Weights of a small image classifier: 28800 steps, trained on retinal OCT scans (Kermany 2017).
Rows from block 3 of a small image classifier, named by matrix and row number. Rows with one number belong to one channel. Each number is 500 + 40 x the weight over its row's rms, rounded and kept within 0 to 999. All counts start at 0. Numbers have three digits each.
After each channel's rows are labels from the 100 images, of 14976, where the channel reaches its highest value: "top examples" is what is common among them. Only what is clearly more common there than usual is listed. The data: retinal OCT scans (Kermany 2017).
# convs0: first 3x3 conv (model.blocks.3.convs.0.weight, 96x96x3x3, each kernel summed), inputs 0-95
# convs1: second 3x3 conv (model.blocks.3.convs.1.weight, 96x96x3x3, transposed, each kernel summed), outputs 0-95

convs0.94:432483475520544487492448524487423482511470494444443474394476477434504507463488470521441571490476514506510418438484412440498442513549503452499524485471503471395483471457516515475535472454525513463474488513523443461462500458450531558428483464480496431518459456468494475463443519508497433476
convs1.94:452532561535464465521517463500448468529490511487417493574464459515519470507469464475502474479456489501486495460523523514507529524445514473428505583504522509458512545509504505540544468502505543438510506377529446460526478505594447486537495483544462491423429527557565508459498471494455396439
top examples: finding: choroidal neovascularization

convs0.20:467446508490459508489427519497452552462491398523482532427451523506483521493485435493437463440486432502520493454458474474437503480494468469491470504499459460477521457510458464491556526398525503410488471482506517443474457475417426495432458515496541538486449439442457470506474478465478538442
convs1.20:553490530552519505522464483564506495485528489402482516583566484526413508510495520460511510545583508471531472519472528456554563548533529464533535465594510560479523510466457499504417575553502465532440527500481496493445509458466499481557465499517441532440468536525540466510508469429565537501
top examples: finding: diabetic macular edema

convs0.17:453442487541494496409492423471504538502519486434433435524488493481480526450490433476489496510484514501525451435475523425440462452465508479465537456483416473482481499489468488540467521463514498522444528582466470477418462419494439520512547459455486482388441473428475526498500510515499490517
convs1.17:512523475494476512493503527544528380479504516477422521513515438576514469445481539468480458429485564504516500462579493465494448526453512518483521500521534491430506477496509522469568584509572453510511588460536488520540546492541500517511466504531535496353521476488509544534464540472460477529
top examples: finding: choroidal neovascularization

convs0.62:456472450486486488495426500511521438483508461494441475404496469500493496429500515519482563462472486501555514605473491482530457494512497556432491456499503438504530459533483484479553538498456429511469414513474518465497516465409522465451461463455467475485476482433401496470445446438457473460
convs1.62:468427547485513450513516434518449546535585544519510532536498500439514433530470484484486492502520491529530439483497507503500548499532525498464511519481493559445496537505498415536440506505474501446563458484544407423531477506500490462533512525483413545523449553544589524460567423550501481441
top examples: finding: diabetic macular edema

convs0.18:471499472471559471458466488452416486455473488467511473484475480417512499514465477463448487450445505388478497483451448507482498532510484448404515474551478473508516446467475509486466503455425522529469476496445429431479451467525470500409465530460505486494459448428478478497453483434574469461
convs1.18:517475581510553431552480584531552494519444475521522423468447510506483510505466569523605525473470477426467487487477485497474520512386441511451526511529512437509480528589499514561575552492516555439509551457493519513518479478484514506521432477524491492470499451509518499472512547538435489469
top examples: finding: choroidal neovascularization

convs0.54:491469443508524496469458558516448504440462495424542455458450499457487487472451522520411538446400509471457482506473416501477503564493506433486550492474501461440486411450476530461455501499497521545483463445496438447423534428485499530436532503446515484508520446536502476506464450480471460496
convs1.54:500462532481488392531502493514435473528554464579511419530457553518477512531501475478506475481467469519495545484485511487472529477457465547424538533476561523483499519491486405557573508478456570428522469531460454505423483522498436529532486450519423555550477517505525527465542536540458455445
top examples: finding: choroidal neovascularization

convs0.43:464492461499501423434475482451453470493480542423542466440459460460472471433473455467506455456473478450525472460465530485407465501457479425462493411531444476461452449452486537526480513498433470474553474465479473421496464484484484464438473500437491462478496464437499475463470516446528440485
convs1.43:503459605500513455513481524481520487540503508510487485519479547485497460539483547506525523459400546470477513477506455478519527602472516441457517496502518518450487485566500528555506555498531521369547561419568497474512479493503544479480472488514461521449568518523561489505470540522456443400
top examples: finding: choroidal neovascularization; finding: diabetic macular edema

convs0.21:513462447510452441509457483530445488439473432447499484439476484544509479457443471544459491461489434474462450459466509463438496426505469468431490492505500444458472465483440448545485481464533500525473493479428416474493431436465496479431526494460487468431503457475506452414463454532505464453
convs1.21:534484509530478502502515489494501486455484464473539531514501512537476510533536566537588541489502538490483475480498454449518548513503404572530571419501496445537493450519461532474517554501476565422493491489502544549519516456465520487459374412471525492486574461389513491454476504526491449489
top examples: finding: drusen

convs0.29:497441499489493435438500493478467531447473442435400532367515512469458504498513441458430508458510484488547454456514463508419463458519531509492492441516511490517515446467469489518520520413491514476450482514550501437451491431479492521444463505492443492501456462484393518519498510549483533503
convs1.29:516439531530512474507445473521508508503565503518412538539437462444504449491527492527493460531588467497495503568477513430516469561472518509490504483525475490574552495459450492487395440512470380498417534430537505510437510491532506475551541509561510525472506538550508460534477474461519462530
top examples: finding: normal

convs0.64:533452549454465470457443473526454479463508472471505497515399472457487494526443444449460501557503537486467469471489410544429471534443446484484531517470431455481532462508439492439533511412487489465501511473540451496482509451482455461441473474501501525491436430444432473543462458458488557473
convs1.64:545497477497532475524444549524551478492481481418525511533567556537438528515536554487549533567522470507529472531443499489545514571503498498507533481608490505491529523509439553525494547550527518474464523533423562578428515440447577465528441487504505516517519441471576513476560474457523510508
top examples: finding: drusen

convs0.31:531503445480417457519451517520502492436455508491463493420492512535441515438478501419493523438495521524490424450451446488475477504486461507496440519509459445523506515442517474510449476514441452559485446512574453411491470477455466470500488543480423472438517507415440527494467442498470443504
convs1.31:558472508536478491519515525494515441498455466478553484542533529546454516512573512463516509509514499500547491459425462478523514528525551510609512468547477519511486465497500534481495574566558564467494524559409509525485488471447539496484363433507485548451576458474539484445519471452534466506
top examples: finding: drusen

convs0.83:516534445486537450444453481486427507456484478478509479393434475494485481464436492504511483460467491437510525449472569414412542457565545499454496493478491483503509464442459464422501461508510531484487474472444500428476465409529500507502496427458482466473436450516531538473447524465541499482
convs1.83:555462534592518507490443501435546477568464482464516537451510510478497466521485515537596550467462476460510493516519492476507505559518453456508547454473469425494532433543458541524494575509551522384483536509515558442508510393467513465476428479505501476434534466483492495538465518520511461487
top examples: finding: diabetic macular edema

convs0.59:504438451432526450511472423586437466498486459478528500458442466467472460494431441504476485477513508495413536460471544492431479497487496522434513518496409452472478469466488448553537477482479478513452454479456447507483498413486450450461538506479501539441495443444449476507422504459510498459
convs1.59:597500487539496506527473560459575467558447487463554487491524502488468519491519559533562555486499503470508511481497447535535503530504434493505516474624482454509507445499460519488524562537516538478515556534434514510481473501456558468469402499501527549454522396414569485491478534511533499530
top examples: finding: choroidal neovascularization; finding: drusen

convs0.50:509504522490447525404456500516450497530462513476594478551534490468517475506435424456508526535512533453432489453491541506545546567457448492472494550489477414449528491531448478525537463498516547481538555529533480516554483485462416425495562437471478489509554476531498513452449484454541445455
convs1.50:541528484538505524503491452488425488531565481480575535431453453555494441541483434478475486526500462515570519512424490473423450478533516497493529447510495545478460469429483422543477534480464532496521467508452524470508475547514393461481456466497461513541488607540444504504507450479526497431
top examples: finding: normal

convs0.57:496449436458524458453433479524484474503465447526545455493441522445438489494508498472514454430463433481498484473442463501473505464523429468494516455518420443486451452478523513490500496500469562514465487487462436509449480480485506550478542543493508399452391481441491534461470428420500514468
convs1.57:525439536558526445522466525462530471601463475518533531485503524480490510522533506513500505500471542457506546433514521500521566528508450507489524488512469421468543436623468545537505566521529488428494529415551548485504499450429513468445474502446519524384551507491498518457492466514543474482
top examples: finding: diabetic macular edema

convs0.49:497461460525480434474475424500473501492444496544436514461496515508450503501461480461441508513514464462494460539472464505478466509445543443514472477529479423446505450414480429494499540421497506467489489438527456514470454423539493477493547502445488466426475422446385506452476475520433506471
convs1.49:599435517525483466520473503573565479496507490493492519548539554488533520520571566510582511483532460504518484529415465552523485571500509479543539440537508473546528512504460531503503495479430505454480556490490536551432539477427561511502413495550522538512597464467559505477513535527474532472
top examples: finding: choroidal neovascularization

convs0.79:521450442478526437515473524510473452478475476474457448473458473379494476453501489551491504479493447444499487483453432488500460545517490544463513477520512514448504457502462524577386540477438505499523449532513472474435540422487483488511567463434553497502477461482432494551455452448549447498
convs1.79:500557509487488440512524517624480498521514527487473381475507463467526506520498528521503475431525497531523519435482478472504500520468481446446512525480543536463515530505515521584550454462540464468466547462442492582454511516545485482504459460532516479517519517469524528466443611559394477460
top examples: finding: choroidal neovascularization

convs0.61:478571433451469553453532519605506521544486568523517510575503569499516547536535448500489537495523517472486563477469589510521539503474552493575510525415497462423514484535495529506548459517494517470536599454464541483483478508546462503453534423478508536498522520472520499530460514443492438466
convs1.61:512574473553505493443500467526482386435558482539503528473521486562470542476609425439461493504543501503485467475480441522438499454506552442470503491567503502519497423425485485469477531466582474576472499495439540478471489515516463499544475476436475540492472542488462479457485505476479547527
top examples: finding: diabetic macular edema

convs0.24:439448446470490468487449516462479528484459436441460482412474487510531516483493504492527528440491482505494473453495423497451410495533492472515508487402475458414480499452450496444543480473535424511493535421452437462447516481423503483473441520500478488464466473449484510512438508518432435493
convs1.24:497513579468473399534578478513453490481535501501422466624523571517520481491511452506465495475502459498498521468510511549497542546499579434439542572494561543481520483527539478491553507521466534437519516482527400470473547498546473485464513479571475532502504535523551523464481505515463467442
top examples: finding: choroidal neovascularization

convs0.82:524525517506474502415497501526475458583452554489533497559537480478542497507423409469484528539510518462426495500462522525516562487490424467473533568516497397448556513525437500538532537539484533568522540524484485567590464541470415476517540469498506489513555485496516508468489513469574506496
convs1.82:516523517491503517504496368503411509555545497504508575497434438514485456528487419477475506477505476512522498512473493463423434512539502524497521473500520588478478483502481420521446512439485518510508470507505528450528458522561403482519472482499408525516503591499476485532520414494548466455
top examples: finding: normal

convs0.6:464494420468577459482436478529464497479425504522446491469487504409471508497526470475451442550527498483494458532526448495440503455493459448521452477510507488519426491454476431550510520512447546564501500422394496552552508481524469507478518534426547505482452484485441567498531448521449508531
convs1.6:526544432498499507499474513521478506509519539538490517532439447520529472444484458437473493520495507534430496494537584422451487478472449495492478522522499533452494494441416471500534490492540438567465485460454494438513452493491450518520505444424481546424406546506484512411499576535443483561
top examples: finding: diabetic macular edema

convs0.95:493530495459480475449483532500413463468515506483479420416432450499453465494406471535462481432474494520508515441450495435428504509499530529493540465487526517453486443498436513479546493499506504512494433542501435422432482433484438498414507484425494471494494464504443476473442482460539494466
convs1.95:505502487550550472504479508493529452511501488421480468441501486450484479534458572559546505452509480486463525517568495403527543542483484474451545515403467459421560465516448474531454503500535457417473517458492500560430545461477525492489447452538553433463528495464481565474453508486507433490
top examples: finding: choroidal neovascularization

convs0.36:525497509492488493433471493523439482475496483511479382445412444487459496497422441493445502434495536470500550455488518505425526504518540501469537492504513517468508441487445487458525496462499523514470485524507450399439493483504442533429504480446460509520460413507421466518435425480518518450
convs1.36:542487474538543476549444493499571414521471495455515440476551563443462481531490582551592487478502467474442496497535483445539530516509481517498580507478465479434523498504449515548481520546526518399487503488478505539458490490460562500487422436536490443482534458450569562477479506509537451479
top examples: finding: choroidal neovascularization

convs0.67:498544490469602454531510496531474460460447436527462457440549501402492546498479512490484518505477504501451458539518474502468449417515469473533441494489493456505437450416526424521520504486533524509486467411443509564507512506547501562499535583504500438458439477535423509483483496539520536527
convs1.67:554546455489469518527483488506525488486560590556425546578481478546519493472480491491467469516546520542483474519518560441492531520443513527520468567495507496476525476439475489534426498536537392524417578395495546469514489478528482509489505499489465524443439512480555509458449519424462507533
top examples: finding: normal

convs0.91:494421441476431469504437464571430566457488443582467483468475512478513477526480512485470475474475431472534534488437499436494468495487501497455507437498466433459491484412464477529535508419498478460485504501527457498477431406499505483513542493474506482402494490462437463436455480489459496469
convs1.91:485500481511494579514493484541554402478462531499545516456507522572514556496568494485553556511497527503513473489475432518514498513501462484562527439518536401596519546473463564500466501512528513485433515417484540549542483510464508492527444528503560556389485453485470492517487545468516564526
top examples: finding: drusen

convs0.32:513464472447516515421485464507473437453423552516515503504520498430420521433485442486474511405476468435476538505474524488516448464539542407517489532507522504472501484509482497459572535522498481460538473528437499473457505434491480500498496533478484453482473472448493446469374498524564416493
convs1.32:481496476463501573479490423447469520555522504463516568480471451463463445502486437498444491538518497504502508549455527488493478484561486512518472460507434527545497455486444434492400525457491485515444509490550522429484483458505461476536539513476462553484474545555440460520504445420632537530
top examples: finding: diabetic macular edema

convs0.74:505454537525491468509468448521458534446473434532493550443388515484555464511483501488433454487513418467535471533483425445424540456521450469458536505430435453476500458475478450453498537458477543461448464461542509492450491436467471509463560520480476483499484437474442482544527471499505558490
convs1.74:540493455566488498498452557515523444497468456456444519579587524510447528519520541471540533500529510505493484543514519464548571510494501467499515461576503474531483512523422574459482550520530496463418522471439632516440535429468518515518473506506477513435536442520512505461502535443549523498
top examples: finding: drusen

convs0.27:504517457465451455535478440479521500480521459452405472417426484446467531448491525489503521404478494471451486497516463469417444475406496541459490487494487437483487492498471392478466496497492478499460444452467484489445500491502421545445508452487469529430477513484467492482463461506454439454
convs1.27:481530590503460461483576477496484516564524524558433464501475521553538438519447473461510486498483484497500411524448490427470600590449536480453508490532540501463524468480505467579500522481474469428486548532515462476481444509505464502511509441514451524496564554441495489478520476535488438421
top examples: finding: diabetic macular edema

convs0.48:554491499476488517407472476495488485477490485487456524374467457523404450496507495482406531487495521494498464577515516490448509426519448447435504486493516539478463541490478441555519493479504525511497416421455440540493543497536452451484547503476452478440473456449440499499528501503496574511
convs1.48:507505487585473608488507465454521589525513490560577561491474466528469548469542492470482490524500545520472479504459532489509480470515405504562480493549396424570514456512536500498509514528494515560502498494494507455502457541505494486535485487410549480405487454511451440462484515434511491526
top examples: finding: choroidal neovascularization

convs0.13:515437487460405475477458457550441574415471454526482546419535476455451523476495472485464527451490461505439485475451507533472494514532488446444503528561469434463492465424457418538463522464507511522459473464528462459496451499489482476475557508483426485518498455518435530433480445471470523477
convs1.13:585475500489517503567484522528583457480454479482545450540530550502516488505499550514581522456520518474531496491488453510539493480482492496546563471561485461522481538492461527481550538565496547420510527518456517539523509454456518518469361442543526495469574442494582518461455553511452528535
top examples: finding: choroidal neovascularization; finding: drusen

convs0.11:460484454455468469482455534458433480503471491436467500479506511413513460458518470546452552487476445455539518498453472499464465482525529526486542497545512525504537481509433507521462523486478464548548489483521482473438498389478491501455529449415546483478458440491431472531432446372552480477
convs1.11:516496474493507440543509523524490486547504514470456385493495452487534466552398549522519505457487453517499507447513522447489514485413509463454530546484476484420506471524459505574591474498497443467484537443473463545454515464527493509499422469561534463476505513536498564482439549536401508491
top examples: finding: choroidal neovascularization

convs0.86:469465498499486445445453437526446497433479411512468490457426471472453503408483439463489523423473473521523508508474485463509433441490475472489453437485436491544432431484454493494551510451521464437492457477501516499460462437485531508440479549465492464448424473480469481477485451523543550465
convs1.86:516517490513494481504460486470552470486537515474446548563539504507469514476535473504486498548566443546548520591477541503520551561486553471575474493578467558588512450494430472470403481502504441527433501483480546490481506446504532460527531559496455505500433544513481438474527466418514541552
top examples: finding: normal

convs0.80:527512460504504469522431453522496491481456465464482463373502480498509485469487402493466458476444501524517479478483467486444448558446484505491446484477519452428476497416449485445481496474521417562444450534550469444483485451484505417463541466525489477500516463433453444515436530476529472473
convs1.80:593504452542518493508502509555496446487535483443529452503530547570462491476512525455546525531574525527546509538422512492504545467510532468551540451543489537520517445476491493466525530498512540515492486543394500572470546473464493480496374397523497577510535508462519504423519505476479528519
top examples: finding: drusen

convs0.65:516463474498453526428474488535489483533438496535446506460540472443436520558506478460459514496506447452516432496464466447411477510459491443441453496483462497489557430482478452519462512487457530560449479478527481492479503472486445518498592487478402488434487428436420511463488478430494479487
convs1.65:582512447535496568514519478549536440471490502570524515478450504523480534509610520512487500511490513483587482434472466524495488498491505524534498472586484479575460507504564501501521556482480487502521543476407584464520580538522523515498408521480518552427503441433530494458451539492482522486
top examples: finding: drusen

convs0.78:514430465561472453451478472505487531456524469526510501444411469458502482557464529542455454511483458471499426498448466511437494457494481535485523485506417459434495478442463469484535521443471469474516521440482449505461456469447471536487539536508469490396432473427446437535522461548487561489
convs1.78:498516527548517538509482481555500461461513470452497516535563566498465481527581512459519542524582472494559520546443492492570539555537499483556581413578470532556495530495465503514437547470515503464487482473461561594431568451478510490548445461513468529492504516490508536478543473448544506460
top examples: finding: drusen

convs0.77:542509472531484444482466464449478484455502441493520450416437450527505484477450457493443483469455502475481420534430491522492502525460515559472467483455518484424483515431422438443468458482448436503527424526541435477476460503462511426496494538499435478468469481423489506539463446502488443489
convs1.77:560544451597515509511506486580507415481524486500527477494498499566428519487558493476489497527602470499552523499445461493530528505495563426585486438509523514547547427462495552466502483470521494513489482489397554549483545481487521479514412439519531552485506496484469510455515523437482495527
top examples: finding: drusen

convs0.26:479535502475493505514500510438552504426534456480406498419502463503483455458478563542543516456459527495500506548492406478465424553492473474468454467489428414482510461525459492440477522447478470463513479468479433502450543420511480451501502441458510546450497472451490505519445511483428431483
convs1.26:427513543487511459487536456560471554493571501530491477520484482556474492543459517505497437508506484492496471567496515535518575537455532492421522520438562491454506563532499446574474477513426488431497499515524436495486520473546479495586540573524441496563519508485512507513537457522505500363
top examples: finding: diabetic macular edema

convs0.2:515489500503503442493540520494490537460473513383438512459406542500538498467499462490465524507512477498468483441490406419412460448533487504446476469485497469446489416432459462500532536432501503527440507521504463489447498400443499478533497507492518491469491474467423479508531528516532462431
convs1.2:499473468480552526465446496541453473479473489483411535472485497484477508490444502459488440489536495471470474513542539411488551528489496485433529563495544564452485535508469519537436484529574446481516551459538540434483498519566451502572525458526423487429493551528549553514505463424551426513
top examples: finding: diabetic macular edema

convs0.46:530469496444503521431477510480448381477428529516552474470488475441456495452468449513469582417460525439509518552489425487501481562560482456488494532483452473473471496493459527513556502499499475444534505515460440461430526467491513512484483557479516446494447483396493469438456473495528489456
convs1.46:474500478440495575471516462435465541558513520509562535495446452543471427498515408476434500511522544498487528546485576489466474457543502495495454485523460517543489503460460434516449511505498493539486476480545459480509441497458412493548528493461458523472422555594403490516491469466557541487
top examples: finding: diabetic macular edema

convs0.53:529467499551459476462451460441455527480445490510508470458468523482512522542533453526423521480424482445456482522495462505395475445417539456412501480513460482516499454503431455461492472532516468513492472475465509475479431432585485516459532485504502542462447412476456507494471450452513469433
convs1.53:572521452543476552505517495476545403511501511484507506486512577467467550526554511496537558504496556474558500437474488531505488505488501515537595412549473503550510494528496546454493549499482579426539475470460546521490519506462518518493390437548499519487539459408554464461493510522538535464
top examples: finding: drusen

convs0.84:467503536486524505427434480503487446514466528511540487555480503485441530452423463467550520413431543460475524509487507502543517472516497478425504503512486501470459444543480522476545507524494455446452442509423421518485501501491489452454450506508506441528412478478516500472365455447511533437
convs1.84:492507525472491478507456425467470567525508481515589530560487506470481470546496470485464510567505498503504541539438535545526518497525474496505522464560489515525484524544454458483409460480485518503490492535475488466462467488446478475549492475430429556492401524502531480435645483450591526474
top examples: finding: diabetic macular edema

convs0.14:498511381458420447496461484477505534486540494389404461425445429480488489523465529489463509448441490447476511505498519446418439465484523484485466476496481493475469467452491477510476480470479457464468429453447464451450499494509480513414474455456475530442508489497485488529446506480480494457
convs1.14:488498580507521444519463478474433594535525492500493490468451476451494494527464474516541457523464530506430486524531498455506530507532433498392556531426531493475485476540497420595470537459506546466522479492507474439458495467559405497519521454528488487508517557489494503482520446543535416439
top examples: finding: diabetic macular edema

convs0.0:498495454499442495494435487539468537489465499506505495446475506491544483482524494454469479479469488503479453487423470502461462525453435451464436532464477478475521549423511431547453479449513407558529422498539522495467463465482474464496547519515496488427506444470465531492445408432431400467
convs1.0:574511454585516487518489556533533442534492483520546493510506567532453535482585525482505507494506516502497588464467493508544492519485528496549524464566480513524514404508465565441520534492536484477503511511356536496487485446466531470419417491507549530440527498539510504425498533461460499496
top examples: finding: drusen

convs0.37:471506497504460513449514499499471412482457517509523474508520493453445499399403470486547559409496516483481508548488551547531490513483485443513488518481475460447529479524469541501563490574482503438536485524414478513557487530461483453474428452524484422549479495515533471442391489454542491479
convs1.37:493498492463513545492495390479419524548549509494539538524446485521477442528495400482461488511508505517537510516444527500431447481565493526478513470515507584502475501493501386512433509470476520518510483544507505481519441531505386484528485505452416525525487597521488493502533440480556520453
top examples: finding: normal

convs0.41:510501472461600439481487484470410467482478442505461390472467494434467504509459490493452433566486558439480492512544443501474472475459505476512480462542507493516438500439471448516487528492507532520478396430414462514477553491466530531498534537467510499459441450486477533533522461496472561511
convs1.41:521525440488474541514463524524490542477548547532467522508461407541531511449469463466471492523470543524452514502533590460498475500447469485517473535505511515468489496464441451516511501546560410557439509438440522475535444495513467488496519493400463514409401524523488501451494573481442473545
top examples: finding: normal

convs0.89:469454499493513520440424540476488486544432552543556535529473522455421506529481409451484515495426487472493564481512486490477533476563551440486506472495490461463515440456495508500568509463531527490431489498444434491458462471496478552444498503528519493480413408495495478505455495467608518451
convs1.89:481470528469491463522455505455541452545461481446539519477516514437522499527523499482558511457456532508469488526488516456536560513478497491470575447494468455538461426563468525510441549521517518368515542409560554505487451457459536471493525478546449491424527513522450475532474509488590566510
top examples: finding: choroidal neovascularization

convs0.47:469449451495490469446454495495460524504502426536435529518466471519492515472423446461473436479438432492525480479444426469446486504455471443530489507537448444445501477467449491501529502415516431480458500452492463497434418486448489498481461450494539547475446463424473499511428490449496513448
convs1.47:519559517532511585506490461475467466510501486465505546487522464565448475473529480465487505563531479482587473541441478492486467521546488489567487426519465545539540434441471467486417438440520494528465527520526552512460516397473486459528487480512503557495522521543447485549508418441588498537
top examples: finding: drusen

convs0.81:548491517513468460490448459467477495483490483486505521465489460456449494472509454482489552449445466494463470494452432480462475486500509487478445465506450440424452443451432425579508500443449528525484481478533385460488430435463487519450536508447451493471491462514414478435438451487469513501
convs1.81:525492530508500486537486528571552417461484479550468470535548525538477435500552514494565510476518494464532514521446411516507521565464533477493498458506569501547465494465475536476505475515513556449515559444506549610495568531535508524521440413520503540494575497436568519504501543558434478495
top examples: finding: choroidal neovascularization; finding: drusen

convs0.63:520508470501515464484437507479495473479497484488477457396470412520500470517442491457443484485448486501480411532468472464465466523438494538474464460431506466443477549418415467455489474455469456523515436514516426465487471502463498463511517560489436468452462499367472492487482486491468473479
convs1.63:580527423571524529500487510559494443492486474483551502494499493541415545465534489470471481532583439496533523475484460467538514517536530438614516462534503517537548438478475532476483529467581505502512463496407548493466531445498524481479433457496520543440509518490455525455518495412496453536
top examples: finding: drusen

convs0.88:504557481493579490540472505448476452469462432463499466510501441377507533525501511519498501506449552457455483474522432495529504511482475506535438470544489433509413488434480450507497502424520555492498521421487488578467552518511504545514552564486504511522441482531456562535476462574470548537
convs1.88:504539437455453534521474482482508494469565580545472500545486467521526496456443488486465480525497522528500488521511572449489539444426480520544485537506492454473519488443473489494496493544521419538431570358495478463511501507523491505484516501506478539425394518476539506452466560451438536555
top examples: finding: normal