Weights of a small image classifier.
Model: 6.33M parameters, 32-pixel images, arch resnet, norm batchnorm, activation gelu.
Training: 28800 steps, batches of 128.
Data: trained on retinal OCT scans (Kermany 2017), 24607 training examples, 149.8 epochs.
Rows from block 5 of a small image classifier, named by matrix and row number. Rows with one number belong to one channel. Each number is 128 + 32 x the weight over its row's rms, rounded and kept within 0 to 255. All counts start at 0. Numbers have three digits each.
After each channel's rows are labels from the 100 images, of 14976, where the channel reaches its highest value: "top examples" is what is common among them. Only what is clearly more common there than usual is listed. The data: retinal OCT scans (Kermany 2017).
# convs0: first 3x3 conv (model.blocks.5.convs.0.weight, 144x144x3x3, each kernel summed), inputs 0-143
# convs1: second 3x3 conv (model.blocks.5.convs.1.weight, 144x144x3x3, transposed, each kernel summed), outputs 0-143

convs0.49:132127138160142095084107059156143137135074099084117096138131111090099112085091157107122116123085121120090183166124166075129088164135182116120139071085132145160170082088132112087193142134113129122072077087099125125087116146132199131123085131122129108132155102136103139122109147155118089111160107090141145199146140124090044156123148084121112183080125137196078150159101139153084121078121096127126213132103128155145104081064076166128138
convs1.49:108110135049165112080111156127072111145123118130120161086125174109121156135100103061144157110087105148147134125144126158107119070131043147136134170132159103126058105080118118102180166120167136145186087113133136114100161162105108125125135077142130151195095111076111101159155147111141102093189080140145099088186099133103149139192133099090120051098091146204143106120101142066119158133119138102131166167117117125155156177139153048128149
top examples: finding: choroidal neovascularization

convs0.122:119068143081105099145145133141082102147139160171073085119114089146133120136076140153168095124113159151129069125113117103123133082137096073133097107116120171099065143128184120128042105150125144141164137108088130117064066096157099077113105107060160111114100082130101074135130145094148082045095143161148125124066123159140148092144116069110133067102092098048097145116149094083077157102113098110106093139112093107095134095142098104115135
convs1.122:120104137106153147144111134176096133149105138095109154137113191126128128225141116169164135122129143160137053113126106120138059168108099130109116173138142176194179079033086144167123075092114089132144113138143136174081115091107078139126143110127099099114152131090132079156147050153122121082086112181116093051139106068086127143117098104168080133106091108122124138145131121130128154108155105114151153126136139045086151160156106083092154
top examples: finding: choroidal neovascularization

convs0.131:100108088104124155105131075127132084177096144058132181119160176122137152120088206116157134151127128134112147172095136137135122072102180141147132107124129155047049135091196087078088076133101106106107142156144145026156149081084143117110094095089189143068131100114115138126145122095108146146103116143169102126123117107118115126081182124097115122147100158076120095116202175149174160160139152142124099095151138089125136147183103106138153
convs1.131:153134129131156107092137108111089159143161118104087078119087199145111136160157129151152079119157093197127158057118136082059157135081162139196064114094073097126093172098104133118158166156119131114111157087163130096200092124170067119119162113085184138119137134163128123155120108109149175123122129197127153123120137107145126157151148154126219123113082182162099124130144127109121146109042142139115139136152066149151086153105101127102181
top examples: finding: choroidal neovascularization

convs0.57:072145090074140086119154132102144162131100102140107058134085090144162115180177155114128125103099148173120159132095107112126107091124124108090143146143099126077068152122170156118074135175188130115134137194164152093117074151153097071081167130074149114117090127104098152137160108110057112122051080163101130161086073133152182128076127130085112048112078128119152149149158170108122115124111137153127087167154117128137174124170115163093178
convs1.57:113077126091175143148159171092124121159090129108097144128180137123114083123134110092139152125097140168120103097121131132146119212055111127058177174129137058169222115102099131124123126117137062118135149188104163132052119069088064116142123080118162183176130071164106115147134069146117150121065139133141142037089146162101132170141131165126086156120117100131151144127132138156130133131119112101143133167124083076139167141126117095128132
top examples: finding: choroidal neovascularization

convs0.62:125105085120119136098063082122104095143113093077102127090149123091079144100061070051077118137133127122103111098076119093104120123123104103126098068092152136145121166130122080135080106130098050127069145160147109133141117117057125134125109088099126139116092082085118108074111106119132094108122110166161106091119087065062116172124096081070153126159141102080059079098097097123140108084100113082111105091137113137145124143138099071143075
convs1.62:147134125134184165114084128080110178182136132093167118122154154143128079137141119104104115107128138155137109128170151090116190097137179119119136180117106123130084104099112155130146133116109146097118148117135169180159096120136148117126144138076083152135180155137078072142138138104128103093200219135086063068183107108126120077184112050148176116122073142148103121148119101146118209098094112144142184086155107172113142197111100114074147
top examples: finding: choroidal neovascularization; finding: diabetic macular edema

convs0.36:117103078151142125037108080133102145122129101069110164076139087073078177103106089109091088109122093089086112132109094095093151162069163104159109102096126191134181102087170102139135128127103143120135136179156135146101138137086203130121138110078137120141083143174106109134104093131117081120133111160141097178177121081065075168126119066070133149181117181148100102136095147157144143087137105102075157055117145125143114130139124104163120
convs1.36:113161140070175132123076133147085140103147203104177165076197151159131073088153120102141146102133105149133148093148169105110126091114141150165108109131129112079081100156137118117164172158145132147156136089118146163098124129100130154107132094089143155191135172075072114100124150082150169073119169116104109091181128082089127106171062087113154055091059172187096150147122160148126123119119133146114154161155107163166144158090091069100101
top examples: finding: diabetic macular edema

convs0.113:071074104088155129110088110116132071152100134049059084134178122131125119135065153085111142141122130166111117124090149131115103079107122109145083079072126122078079180136169085083055079119109117114110151158177129070126131093122082087125133133069130139108069087137101116093096131081139107125082162180170080114100119070122098145135115104107140131160128115071060129149136110132141088084098148114126094107126146080101112127175099100175128
convs1.113:124197164110198110095110142104103139147164113116176113125129159143131061153128138128135124145169097171104116090155176100095146111157147098237148156114127094132097136106057132106143118145103151154078162096195095129217072132135145140163147176089133129088119104172115114117108141108143112165170170162083116099132118122134119097224141127114138109142101159145099110164137090113115219084083102126132138075145119121106127139087077119119170
top examples: finding: choroidal neovascularization

convs0.114:156114115071103119130103141137118121138062129138083138088134130110176163160092173105157115127121122167114131120150112137134179079150160075135164104120118122093092068050193141099067125196123122193133096107030151080133102123181113142136135114069175101080088036135127124182096146079140095081129087148152132156120151130098135141112170137115111112090133145095121142093128108135111134142123154149108095080164173109110160116100097157082189
convs1.114:130130136076153173109137173140075132162105097083102139176111173128114141169130128118183144131131073152141105121128067144119132144086107140151093160123184103129174075118053131109120124153163084137181138111192167086159163126107109168102113095152154176126130094126109060185148035125138164102168138160154067069116140075122148175087145096136177135125086145121133109142082140099128160159098064144155084182105096109101092119101111106157139
top examples: finding: choroidal neovascularization

convs0.44:157111164141166115098089130162134116155121115139149169131142159130112185153113119106113095139127114160081098167121157078159155170134161139205147088077169187147168100137172080156151171136145112163126125173099179162172128110152199115146097124099142149144074130157133124098119168114164103133109130195191136203152165141114066168108125089122158155156161191182133123100114143160150124101153081131073174139130180158174100088149114119182073
convs1.44:105116131099169117114095160158054131118157111149121159093151150123138061130139125093180069143154063145072137144139080160110141094104101137187076105128161101118085127110090132115142123183153129082129161078157122140128160167081090161121123091156193148201102101107114131162133053141119154110109207135131130061131157106114135095149101086097142088146071168187136158119123156107125147127090103115191142184133100132146100118112129101176061
top examples: finding: diabetic macular edema